From a checkpoint of a small encoder-decoder audio transcriber.
Model: encoder widths [192], decoder layers 6, decoder activation geglu.
Rows from block 5 of the audio encoder of a small encoder-decoder audio transcriber, named by matrix and row number. Rows with one number belong to one channel. Each number is 500 + 50 x the weight over its row's rms, rounded and kept within 0 to 999. All counts start at 0. Numbers have three digits each.
After each channel's rows are labels from the 100 clips, of 14976, where the channel reaches its largest size: "strongest on" is what is common among them. Only what is clearly more common there than usual is listed. The data: read English sentences (LibriTTS-R).
# filt: filter width-3 conv (encoder.blocks.5.filt.weight, 192x192x3, each kernel summed), inputs 96-191
# gate: gate width-3 conv (encoder.blocks.5.gate.weight, 192x192x3, each kernel summed), inputs 96-191
# out: residual pointwise conv (encoder.blocks.5.out.weight, 192x192x1, transposed), outputs 96-191

filt.188:431556544508495493466546583469507514499528487482499466571485513524528497483411380456477501518365474513519465384486482450456540466466471517496380429510444507478385387530518563443521483530492491497461544513515423467426509441545401454484546616444538519542598543545536547542548486510518568446
gate.188:558447456552531504430505548520492511453535527533482446514459507484482525357517552487457403415484505423433494421575484587543502475436441454546440492559473439552528528430547495453499519473418357451455495533435523509537560588504504556547594546473459534552506570475509537478508484430468579494
out.188:473488433467520560527436458498449510433513553408463438442540564451538552499497584512513438567481467437444527476593431494548532453469536520615494604597465549487459592470538438540496487532486521497420510480446499426443482449480476600508466562521503552461599464410459497436521380494438433499
strongest on: the word "you"

filt.156:531558419449451491516507461510362516430525509582461530473567583510433483530496506522543543529474546510513355520529583464536387497535556507499491435479434481554537549523425463492653486510541516495466534436427530611489534474501474453549588551431502486436471400601509473496479458570537494526
gate.156:465537529468498582453485492484578516485490460513524414508493393572519538559519456564522505497460529513495459604414488520503556481509522477453442576451486436498441505453529445499456486554584495392453455429494476430558553538352500516464520508508480484362546573448468420533554507490492534457
out.156:492627444511395427517523469456503424531550408480534450468538540540565455493532390401552483546590504450454476500531561488461460452482552499577507521506464604567381457378432475470481456512536532472462497484570530599420525517461497492461519535565474436415546600580483528442546358465479484501
strongest on: the word "for"

filt.159:500485538477478571488532468451480451556514582497447556566496644495515443489520558444469441463529554489508416523545526437596431490533571534488469563495570481573561413577461515515509529491481430520538467458496511495522465541547368485506509522460524482475529353498468499554513437505438554536
gate.159:522468555521518470501538592453467504473480477555431481483392602459553380534613449547473526561528516402500514513472480516515399545554611512525537475542448530473506439480539471484489478483579457474471519445535444535478503559504494473576550518589557436417553527561548431640440482446424489444
out.159:421464438544471461475445538461452479509414474449478519522433518567529518536607457463494644434576470443459500494542444601527463485393452445542575416526461509519535402486448437476517560519471497530459483544423547450574548605449529555527460480476553484530498569490456461597414478504513510436
strongest on: the word "his"

filt.134:439347559507583424490487490562504505540583528469562512459547553449501498530449498515464458480440522500516526502422471429583496600439461518468456428449534543429548447503470492513506535552568526535618500523517506461477411392584490443551483605536492380498417491443492568465499484374486529549
gate.134:486590590488437540495528580502450403571419513446589531527521490490514458544453460398503427443518525448486483446529475440551505442528528439551448467521529499477449608496487528551533533459452436506490464526557465580508455510567460489358533488510487412554465474559466579486489464508482468502
out.134:509447461555500465508405489443502481519561438466534469438455552498475504519541506513455523529599472529537562465541460409526518507429551496541515506427394562489541506475431572473529487601456564463493519535455507496585566592487575477471464411526520508483534512533487478541440483506514498495
strongest on: voice: female

filt.147:444491495561441606476468505544420489444561499555446541391550489420574460465510566588488522416500532582563459507500541412496519419605555515618517507476347572471462553474426526512537495498473521472424541633487596535439563559535515554515510472544506501437515507582500495567532539505464441529
gate.147:467453495519442465496557563485471581515488555572466521424528418575482484577536488473410619536535592544506473576500450448452491583462556538541422426458424464517422380600416483535569484441554549528556488399518485508575479495480500484551461403540568514509546458542441527495483419573541377430
out.147:528556527545478561533551453564514441548531554434450478532533528504563525518572520424494473489484514428485420556443460542471565506576488582452442505590522503490480408541586424485508609503514418529487438493555451442469372477386500518477476543481478480490412505420453561490481511459483440561
strongest on: the word "of"

filt.173:543439470393496486459458528471469586440463546497503488528564549603506502543517522551524387494508468560534477594487485497444494565529557557459617512501510449563589502445537479459434466480611422498466515515467540421456443554525471470512530616474598536475512455555481536537533518542462549546
gate.173:470456583462509535563445468509433472489495457470498507474458529581517447453388485523528461473503516483511515510524509532512453515533538599516487479449530451442473428425487538495556530475541468502441564475425439528595491513494515573356449463545539500513529495502379520503475407562434549435
out.173:530493470600502537516490465538558405475593422452484523489485522450406582331471507469485505493474519466523464470470479536480509461434523483403543486540512580457533543512407446453473450483461510443498597469544494518540589475470467566477514542457536510444522474483492449460489493543540480571
strongest on: voice: male

filt.109:509569476542461429477465537512524533507567470476582567531440487538528460547493510544505469432511563597565427528509540441537519528569506636517469552503569493516474494557456599462482532463445482517517518559464461498492513533406493474542519532526425510518519463395570410552415489385485481505
gate.109:543509499492451452567549533586505407521524439415573520468496508503469483540521425543552480543479419423419536407622504478449510487520478431535593456462430459495396523432523487502534412506493513462446488349530509481491407491482571542488470450505470466557519494524493597448493443630535482568
out.109:537524396513552532527489443448472542516409487455422435465541491444422548441460518558615627534491494416481553393462515504496457436405461492463458506466538479488585555427546525523454550455487485506500473481512450490533409502517451467462528534482500430370499516542611499512562468515488569509
strongest on: voice: female

filt.179:490509507477457574543496489457552566535445524448534455499515511443536601592504576509533407458559439544562456527480502516492474509531570520450562487558547505460464559493499427528648481551531491488576532413514486511439540450567480487425556564514566533529466534554542521524508497539426434474
gate.179:410511414507443572539523426531485532562555514463587523540572494571542535546513449468357478545455441540484469515588502512498503505530469531466430457498442607581531511545527471495503555530472451519469508510426578589546397517507503477437458517440516455443542406415453527466460500594444449623
out.179:482433492591471500517610490511565536479443470502548395489456524571517522457481426518531512469534546524521586501505477527465459507422525538456419472516508545624455430528482416541495568497560448536581480525422486449559402475477537466552541513504453474576608448464430569492458513439543524482
strongest on: the word "with"

filt.133:522511475494455389478486507476602450480547497468468526563428583528428507494534604433488557485556543510555498502548466491473446504470486490488398481579461518444518479476460503474542487501472572487517514437470454406512448459469489578393533487487507541588526529530572480591477509486568571473
gate.133:419506478516419416455556508488592506500446570557502521488438543422426544435499551536572530453523515478492434554478563537497530432458489495439488540574479499396506548499424513581604550549473573547504423480449545392516487540572546532453477474512413438416484461536505511433496432514494478466
out.133:461536511532536453515606455496488447546529527499481523497441472530548531533563506515522502483412463510543508496447513496488503460495612475505511541559484402475418528502473523488492518526460476502475509454543448558586482495510519540514449561513483471525460535539475501489487485595488533508
strongest on: the word "not"

filt.84:483522449517424537384527533529536573406563408495441477584493560492596521557560433486562386527499523511432493537516549506469513566429510437471562498532484432446577570473449484483465482527464586552549423467589486489463430519473439469555534468460510565431433477544486497532562385375526464593
gate.84:453533405517482419425424535516497496378498496553513418568525476568488572521511454566497453521459473346519461486498498537521537508506544523432498518456453427544491469487523536532467485526524398459542517456478601536487552517413565510516540513511557507554580457527557483493493535562616520524
out.84:429523438412453532534608480457455461477449467636564476424451533408375507507424571541410486569411515506455441403530521455553490442592482549371486555523599479468435490604399535487538541569511531428452435444502548431458518597493422428437476415539507474473510586461496482466468571502499496559
strongest on: voice: female

filt.6:451588541543480563481468576503544525507441435548568519481509446467471518537397509460484556510481547510456477456522448518477467550499453498595517427446499541522444510561486537549406482508458490621492547472552507605546411535515503385563569496550556495442415488448558387461515501482444404544
gate.6:497495515496439396452492578562481501509540392565490445492508472543465495533486568527426526542493504507626448472467439400519528463502531403551463501537537586507495467478480480547486463480488517588452518508538513369497512505563578492607499480465549433528484483543476532464545491503524458496
out.6:540511418524384494473566497613552439500558555389534424538457564451521510449547560473542520509527473452483426528505515486568535545590432414502482553608502492520526588539441466564519457400523508526531467568541541532501562491508508530429561464598467606481554464475548530530530465517522453436
strongest on: the word "was"; the word "not"

filt.26:427458503440525493440543541465478626540459536457446503476503444504496572605485531446501461559392548535487533515482521503540526549530401538417479593416457486473513527514538555545524583484479503500498510535559448472525483505576484462555361521526632444508432410469514432540514405513508411491
gate.26:489579525593559526482550517476495468511497510522482501431487519448471570527433516543508397529479463521480516548478465464511437536491535457517497468538590386492538502588447485475525539431420483426420490540492580505527479450450507491502456517501555492544417468495502557472470566553553496462
out.26:467521551558527514441437474559520492428424513577547477542469507463496495537483484548486383506530428596560521477559480491503515439546517471537447510448540583544435468478508435455477518476440598488531454510533479372585454587543525444472600462414544506490503524447559496476517508503469480499
strongest on: voice: female

filt.91:500523523525422469447467508494561398504473447491513548483541505502439518517435549434489587464489614472415487529450523562494498532490480573488528495496593450446471600478496475438558442508508513544482471476505502508458534518571444496489538577556475545503469568504466464495398542514419491525
gate.91:394490346521461435460475543491467472494479526557449463495421453508575490516459474439578429503526518415501552572517498541511525483515514547481562381470416507544470603478560566447476499478486484500553501496525536577589504478534531525469488613506433460507496541480506477527455523552502447473
out.91:505396626530523481462442528459464556420517464474460661555471422495486523531553492607400592483550461537486499524493460504536500379535562455498471486468525472534465397426515491638504562505529542498449410480409467512494485510535485543554547478412490438472525597427480403492525512492559501471
strongest on: the word "he"

filt.10:469466546379509567455493469506449453432457449517576541530483444403440550436441487565522516450487495577460488477526580577473524468408543533487529518573517574426487561486552530511554521528485594423532591470424441492493464527553498478428540424463499472398473587478492505447587488448564542460
gate.10:528490488515465508564559578484532542427532513541500476513535450424506456569457485479486430585574461502533450528493521559487460436517490454580528467618435512489618483471557486498510486440542575512527536489471467439443542474480407543500391522420558445555486582564521469429585499458516439428
out.10:509508467440524515566591529537477517472567548582484572570519558495505499561527540484505533542505538409485463486441506524479414435482520525461461497460454491524568539440702480459483467525485516492519454457491530478520449497476411457460521620585480618520538569459463557509393478439470572427
strongest on: the word "not"

filt.55:444485541548579434482390507491537407512516475555470508554540544563397498588405458614481552536443532405576501516419465558587499440484535528587509502531442598513514532504492517526547462492530520526490493477489513519463531469500424560507550573515427411518451466548515504480553561570535560468
gate.55:491494522498476554490552469500439511566518545582487479467566565532533447518492546507575448486411498479473524522453593488456400383433525478545513601465518519501457484529471552508517557493496464483512538524494383414505448464468464444459409595460505481548494466467468440493558552466515571443
out.55:451469474568533525519617463530465529551435540476393452534465542644588544434510423558567478304479514447563498469470610508419471523458515494442568515540506501468519525527496503462513562580428475437547512537450483528611520573566474554537474458487450435543437384468511483572478495486480521455
strongest on: the word "with"

filt.117:483525451486507484443482491515463408381444458522590591504533479448469539576414488462513511492439480550444525499460491558471477560498556520390421443488532424497515506501542521409544494474405524541510491412534512442518491543506412581427434543513433561503533483517496479547550593449424505485
gate.117:478480452597508486519491503557409521525534540561445466439479507555555465479561533598496588390518575491541343531464505477530487565607563581576508453546548561515523513635510538557436457577497515396521480477425416507477500521537545551515524495545597438573414472506488546516492490504594498524
out.117:512509420545526471452484561507550500471472522461559444496475464494468484453513567458541361501539386504512489445553467473490529415471515436499431420501559549530501671517403405521469460464587565565481512500577484501532533500481537504470413418428533432598538430533461544584541529420415498527
strongest on: the word "be"

filt.19:512463538495470458519546452491538505559411532509458550420598551497429478588469506508480477450553487549480367582487469432543482518540474571424442593483518396448531550531442517445435544519495448521509543544517544484462444512517555484428523499566514525468479465461490484559495487514514475533
gate.19:421480445511566472527593507499516497559484539461417470456457486519456478529434559528382520479467501448563499521512460519605454501502439515564496472526416501473501450524552501448487582553423408462450551466471490482530466481442495413526461530547538555493492564430500499496491536510624610555
out.19:461524484505481474509508451576448553507402553445378526524502483518480414455589518495560444499473486528535574506465535476447473634390571450574579519480389635454470507527468562508501490504508534485452526519454557487438527456517454482520517456448523519511523546484469435526494561461532479542
strongest on: the word "you"

filt.151:524581425469452502478472518419489507531509493459613459517450493478462417555515508483440575450524420486489588426491445404497492486473492571513526444543459479494470583422502511463427497569518545519567452521551513527553537510496616458518530502489494555559505457417480402522539497474529485412
gate.151:494537530503515515496450486468432408491511460506451481433466534572584410545507500555552457542497461427489518532491528485495475471487473579428502407527503531522440475481493555550654518352550486397499477473452516483413485514492562492501458609478418459509433506562428505495546470518471599423
out.151:386396591522557473472532488562415455422395446471551472551547459550577556467410446533473524486446375508627513462502572524478517546523455511538439602498527499569422507535523469472500482485510483538484584508570460425473457444488510526471507496493496485460587479532483531444554503604481479495
strongest on: the word "with"

filt.99:514446464515504570467448468443502479384517458526565563459484529531527538568542542504471514487507519516544461532455506472591501497565399487520496465419458477574500418501536548555405526505486620495452536353569588456479516482527539536555482432541499473527426413470478450417519443455506421585
gate.99:402511536548579488457471465517491487514527547585453510483540478497400479371473402542525416459475501444506516525588473445470531473424474538582494444449581495485484485431530518502446553461452481481477515414493598454513589451585437427513461541458483508442524535502563497479448497483522619538
out.99:449424473543469544530527429576481566445520594504591507447508609503530517450581569517529437441423501509540573492424496494444454530592556374516528466585504549538564444435547513540501563496410461498474434548572556510555572511513435447483528568541472543408559509613545497571565463531476479493
strongest on: the word "her"

filt.182:503593508593480508424497584519451449517536492374474432536487509498526516541412461535427460525472565478546549482524536520520457552484474536592511475442469561508512516578613508523518500521474442473473454541520552414479424519548499574552516530531437484518426516556605557509486410401487522501
gate.182:554553512525475428471478467510495533456409539518454432500395516457577511455435451522510531450444440392551492482505430457499435438532505417614509522522556479522445530432584512495465480466530513481517427492530497508517586578469506561557539511510533531483569616548510551485521598457524514465
out.182:514494543507455493467459580464391479477557528428492579488462558480520540473372476574489569492420585498417472562533452484434517541432483471592529501457635525568460498475600503509514581382518520522517445485449488503596561446507440577544536623496479524490626533498544538484481442452465476544
strongest on: the word "i"

filt.150:468473457515467504609587502426526557492514519633489440430445439529494433459440557496427507522537474597493497608393473519552559531514467447422497493524516419405506528446506482562410530556557454450504555426494452514507522505476464498507577521461559487557533553437482492510507554526581428551
gate.150:444500540543469504413518473443529526497453539541403484515591447483502405550489546519449466504570518551442447490471563492497451524501414487501436434523412536451546495545414548457514576413496469451417492539485436546428469407493573476507517514565511424474453460554382505514591474517512529407
out.150:436566520504468545488477495563492493432446506487501438567530461518449566500589466527560459545479473469472538481475574495550414564418389473474439491503482557496478457530567590408435512475482554499517469490549570522397478449430419496400389530523556505472477452578539524458553546470579567499
strongest on: voice: male

filt.132:492404489457515484580477459485549447504521497581449544526494475563456467482512433546513508509506561535542477540524480540464516491453436492393533467454549520543427549449440460462415506498459551477575437412514506473538425483424514542441541414440503532338495479484486414537431563419480408423
gate.132:419461475473522464513506618535432631544599622510576511461427470543479412532457437565458441449552534534516416543524517480397438561454551491513541485490414474512525567511481423508526476528471442519467521606518538534494478453532486531495598479500525532456492449436563477491455463509479474509
out.132:486470506480500468384534491528570488497479536385486526483509578459428543504527497555562575486521467597458527492423451450557503393511536512520490363490571424483500467540499441531511570469394489448438481477416521582533581520585406447476432481485446517484507538492516487487538549538445530492
strongest on: the word "he"

filt.185:442441496488406441409541511531440539452534451480481441416506538453509486501442399497562462537488563492500476488503532480503484444469586509547538572433534479423542452422422436427531444531515467528469583572512527426553564437522437560539553503488475494483480554557542417343565496390552523509
gate.185:555439412370517526465519444512482454474458440558431516604488518550476407566545484503490496533572502521549583449498552463534506465525572463485478460447517626484567521478458507396482412444444531563465441433556491513435496480532486484516519472486527476441537489499579524521546421412494547429
out.185:517537453478517465494526472544476506551555530462501480519479454575509537470518523479501560485428524541374522522417506492484489510527444458506481550590491522535544453442475506448474483510503501484472500487496494464579445551520509506570599558506389613528519548516445495502488487504429561496
strongest on: the word "be"

filt.69:455491642517556483450448507567448506509504503474496511573515524406574458449545589524496457547451500510429622519539450516502538544518488383532510577445588449424545488479496478503477480498542559463438510542541535520507491545487389487472535485510499542540442514467534573488484534435513511560
gate.69:472503483561397470570492332457559522522475604516493445514540497605532497563552431489508522484346494412436473530487518382424479416445567493554580416524469511581489455562446504535500490472474502586525538470440368525503533510448565558493476477421504435547464407494502467469563473470491569427
out.69:495486567466489500369509566482415468373461485509445569493556530479417487343442526492495517472574536491540553492406419580614550596554448525425538539413521552514538494472528480506475482470559438349470480524460541480468465535464516502401490440536523600535485506434426544524437490488469474518
strongest on: the word "the"

filt.63:481529443505468472523459512557532488425481495517496470417413477431452465569414602551447452498522488560463536353589516450381465531520429448497539524483549552488446482538574451456482586447462481594481476491476511449533495545490542498488441497525465492439504547458579531484514522616525524436
gate.63:520540518480485445559558485475558531495491481418568434570475535490515596478558549446398507420459457520498553517416546535516449518526448529477545459485516441480458490560417406512477455529529523414544591430479400514492429464463594480573373512486424500565446480586499557401468590568533634589
out.63:491491518498536537533497436533555458544522476370568496587579558485560487448406536552542404413528493499423500651531464428549544468498476517356392556512537553476516466395479516572560498473508393498542464509544545547468553470490550571525524595513558571443509625446409451477490549440544463486
strongest on: the word "was"

filt.27:543481590478536571505584501508467529443501459486379482510483520521403516439485562575583434549428519533458517531520455517420603515519451624452458450605435510496401454533441436594454486538509583526448543515504522476491463427408499400502500491518489431508421546504548528448585458517567561503
gate.27:472519511509510517530578554505455457537477474507518519477435465579486504524491482555532603557473569490456448497526457523453353439438421554477383406518481525524459611455522480534549565451495354511501503427616532486514497553496601488512488510453401437404474504487649496527582490645477544529
out.27:504433437549401405438508591500471482424525540545533497498524508450526500474565512491495514596520565455394537509556457521504495455538519426471501469476520580464500479488462520368518462583532450494480413520563511538512489437478614535460436633449504591450477489577469545557431502533511440588
strongest on: the word "was"

filt.79:484510500510488496509396543429511507450500534506583548500544512464435497456417478490493543480452521509521473542566458466602504482442467482497522481495484431445501539498573455473563490514487382526505489621450505609535622333469519593510479531585465452498514499471486400549496531537409517427
gate.79:505553525579549497446526432544441476597441539465479578454482547477482485490544449524517448525461506548528567508530457529523503476532429505465493473540493463478464582578472412480538505503467430466545532526477489442560502568471480505502452495514458508589489473501459594486506526480446487477
out.79:482540540465556426479496432556505525476445540502379479573449478466553596538476461538434514477487431477475483496463433573474411526489477464529470448487496522510510497435355466538514555509470573468580515488550439459542609491437515494444492492521505507521470430589526490401577427559497580488
strongest on: the word "was"

filt.139:521555500547419487519464538519534492477446427527536451434516425503402480462575461540552499513471525529422486557567494492475511560533642452468466441488527505575532553503494479507553347589471546468518461487425580583592471431451538526508513448517411550386426577543513538525574522549576548541
gate.139:441484434430512491561491434510508530580497521559494479500422408568568514475508475456477530462428441500503424453384474523469430445468489445478506481438503609470468491471419559480481600417546498549520455569521450468482464464543586517542419491453455477571575511460401418531585509447554381502
out.139:545470392460432578698492400469602593433544439488483509451503484469530529552531481519506531457465494461483467456508494488483479444480390516477514520519449511449477486539444513525526545459441554530420420456497484524442445526408518543523581475489410519446521491466461456384498567530465523499
strongest on: the word "would"

filt.189:542515420460558524477558453511562499464470569383398563557469483428564592479518544506476523450502494490559459421592467491536483551511571532541496414408540554592504530515516539478492516520465468418486498527642425535542468603530497497527464531464554477509477524401471460476489618548552494513
gate.189:466403499500455571456460537450415496452456522478509583516504520483483475417540509529508550460613489505493549520447463500544474318483587541466559477427448541500500484474494495526508490470564479524495530485582501491415516528456499473506535580469508470484536476555506456448489539520473521476
out.189:502511477581460386506451541442534438489473484517605500476471494522555410518540436574487545513464536502539533488497495513606437495502483485515469393522518418559398552459541525463511413477511500525529555565444445569480469576470547482463531439480479514527446474599491624514447553436515520548
strongest on: the word "would"

filt.58:477506567451459516450526415455456518494424549426455524509440546613576611487411460484489583414400547405475469537493503529547533555500504518465415552496515543519473573429488531535489551512415515474546537561449512515529627452510451450523569484521493511518508489487517563572526512446557443580
gate.58:516519473388456418458556436553548432564469508559482512477474521505512532479495542499505478448492469559501418513475418566507429525542558477498502475509481531562485463544571546450440494550497482398445515498480486459479538473426559409506461542508449555502429495489510501553572466609525514517
out.58:511414568429564526594509463486472500443423527585461565414524412455528464466552565502468530551551543531513490447483492491534513521455428624631499477479495468555512460446517489563393530499463534552529541482476509559460490557535510464549428577472515523391526396554527467585477514487484498565
strongest on: the word "he"

filt.41:473468540488513546402466490572484517496461545567505568489516442501492496445528506475542580456501530472593526445536522518503567544499385492452524532498525493518522543586502495512450465493435546476479561504491503564554481464452593532438449458446408538450513522506489459484353476498573481577
gate.41:413489452512553509496436532502597531565456466568445477409542454521506519539523479579576483517421505483547542497623517617567441466560563531478512485518382449448554488465583504544432443442486488546485513532371442454531506436460640577467487467476496433467454532527496528470657510500520493524
out.41:536392530530618474611442570524500505432497525473446407465490552651552538545492505415516492455539485566525537592473439541498440501540490559505498550456396479527517480517510464453555489537544517538489515517439536526530553520543398427515564390483436513507437470525475550443533446586532524498
strongest on: the word "for"

filt.25:506491534528526625417585443437470433560425521543492501475550564470521494554505440531473460503526453429514464516494554501593540473443372439610559574502548531368495579455492558467502503552463514521470522469467462494475453533619467471460608510521546504499479502500503518516531574468463506505
gate.25:456510563395506577493462547498373570459486631620538494473559513415500490510487542578518496510411538464453524594504569530448506394507494471470434513503553530520448521494591413549450404412484520483428543514468512488589607491517469522490545461499571547476489578480516489459526457467447543525
out.25:518534504487491493552474555507428551484569548511523585445479547561484537416449463532551451465540575455503477526436482496494568524480607468532427474527565407469493640558539525588455500484370472440528464555519495527549512415432489558495553537443553439438528570526516545479469497444452488451
strongest on: voice: male

filt.165:528451524525431476518519558419462582536545534487521523497485419540505402544495562448496480472469585618439539469462593441501543426455509456426482438446445577489499462412498497547480540444431497510529468416437501533519508558463510463522393559475552545579516457547561497533524507483536627512
gate.165:538593471539624590514515500513476469469386476533504470477528533461557532592550471506499502437381430457494550569540564492570445472453495521480428562538510541488416419567523574485497505568483563445497540425456474586527493518530505473540568468470450492672489436460564510490546569532450462590
out.165:440521453523563435516455457482498447544430563515454461499506495450395540439576437529453579532503530440572482509554458489491412553414414485500411534425476562553536406540455607511422441514451507506471553502522497515562516463524524507479498597433508483575513479394577495496528471429569515496
strongest on: the word "we"

filt.115:533495439496531573503549543517461585615546445481527523528508548401530534493550529418555486456469531511525468493512531541470536595625495506520521468489473497537572353446474512530523420499496505573482542519475404557384509424545549457551491501521509532500521483496416444564481492536438416519
gate.115:432452435526530450505457559509388454462529537545444509520604548612514494504549414484527535449436565418501511552533429450391513481585444512534526567415457483480492564422528559570448428460610484414603545411454505491505538552448582511475526584490505531530527503492579540575530534488526434482
out.115:489484503437411584471526401455480503520465532468526522573471499527483500586465502528481510531455543539436428482501456518454427495471434442547509488523557474402530562473548419436537519632412422488390483544500517503469468621441484447473570465449423497477430454433503497461476468443489508508
strongest on: voice: female; the word "i"

filt.57:529500471404552544548469506526450466524475364504449431516450477527521500538458595490413504524482470498596538532537551527552537482480638482469537482534474477443489565507434466501486544574461493469471527482397565580444497543591490397604609545483503462524483514579487519526447498541564465560
gate.57:453460572512492424504482639465597538514424435478455479465446472464490469559499484614538510447409594491488568383523532450534477435474393489501523476470431489470515450456478621513471411456523564624497451500517536446457491551414402553501448535473425373526489512533495561467506466523522470530
out.57:481525490447478419482555488477382608529436569573523466442577506437452441523481504587491534459526448549499446491453460600476460554369456495538417490482496520583566458583507472509529497513467482455447584497446454427504538471513586515500514506476488472467566478424501454462543492383468486409
strongest on: the word "be"

filt.44:562495545573500524512496486482596535565469534485450464496521554462550575525551582483433432559566496486556496476614535511454519502453540454539562505490492491500501427482546502593606462526467499425448473537577482503447535446464484486518526401552507458499545448504507527476535559472494595548
gate.44:467425557515448533518542473548492471452492547511483465426437510551529497534530584454511465467567458367436545529527596410519532519594580469570531461441478510459553513554531422529623524463456493393567495453511480567504516473482504491544527477475522476533567487563448538534580459495510461561
out.44:542411351423590447536564473531557457418473493500459441501538497443419469536483464375555557499456519405494429495436466457458460573361538524519506449450488425535479419547477476474469483538584503523384463535431496467420469562438520524469474569483531581472560483562536418543528446502560478489
strongest on: the word "of"; the word "have"

filt.167:499477520489536469516557448560509385526488401527432531545496499483386536533473500449508442485511551549560360458449443531515466476536415365495433549550508415447552572468437535562437448469493530497440533521444480434384470521399526473564512505511495447405519509443506535502504471507471470513
gate.167:447473560537499482575577417502554446514421495464480489494547452442470517523522530519497629556466519576482465499423445522578514492415451462622528470530443462618484547438540458530409444500427555472511480473465556497459529543472591529448412521548474500500552515430473502433513485468544534458
out.167:612721525547402475458479508507527477409496546474497464446424504486551426488504551513398547446514498536490563487548552534539437588518448460622488490443453438391465553486457438512572527475541511462417520446530530508519452517488592495417538542578498510503444464573454525513466471428540526449
strongest on: the word "for"

filt.168:504548525636506543486465407517447429519495544447445449474485595482516467452509533569490590487511479395505406415441476552445549518539549510511431593535476530546471572517432547511498529469484471486479487554427444476516563552556475467471462508461469406515517423504509411517472456520524506460
gate.168:494482415499511615442518518457537618496548501538522538510466483505468484443499527480387497502496432498566507490437456475474563383509599504408425606477503518461462521534568495529447438577547544442566525431450515476552576477526531461465496579555525449484504502469402472503557385534450499554
out.168:464474481596516516458443557496508477502564462484450585417417523458607471483521450513588487564533429371561475528517526412509467571554643590391473489497506488494595505506495424502584521424430565418559618585442489495578498536536538501475477547544462598512486438479508495508466484481491517476
strongest on: the word "she"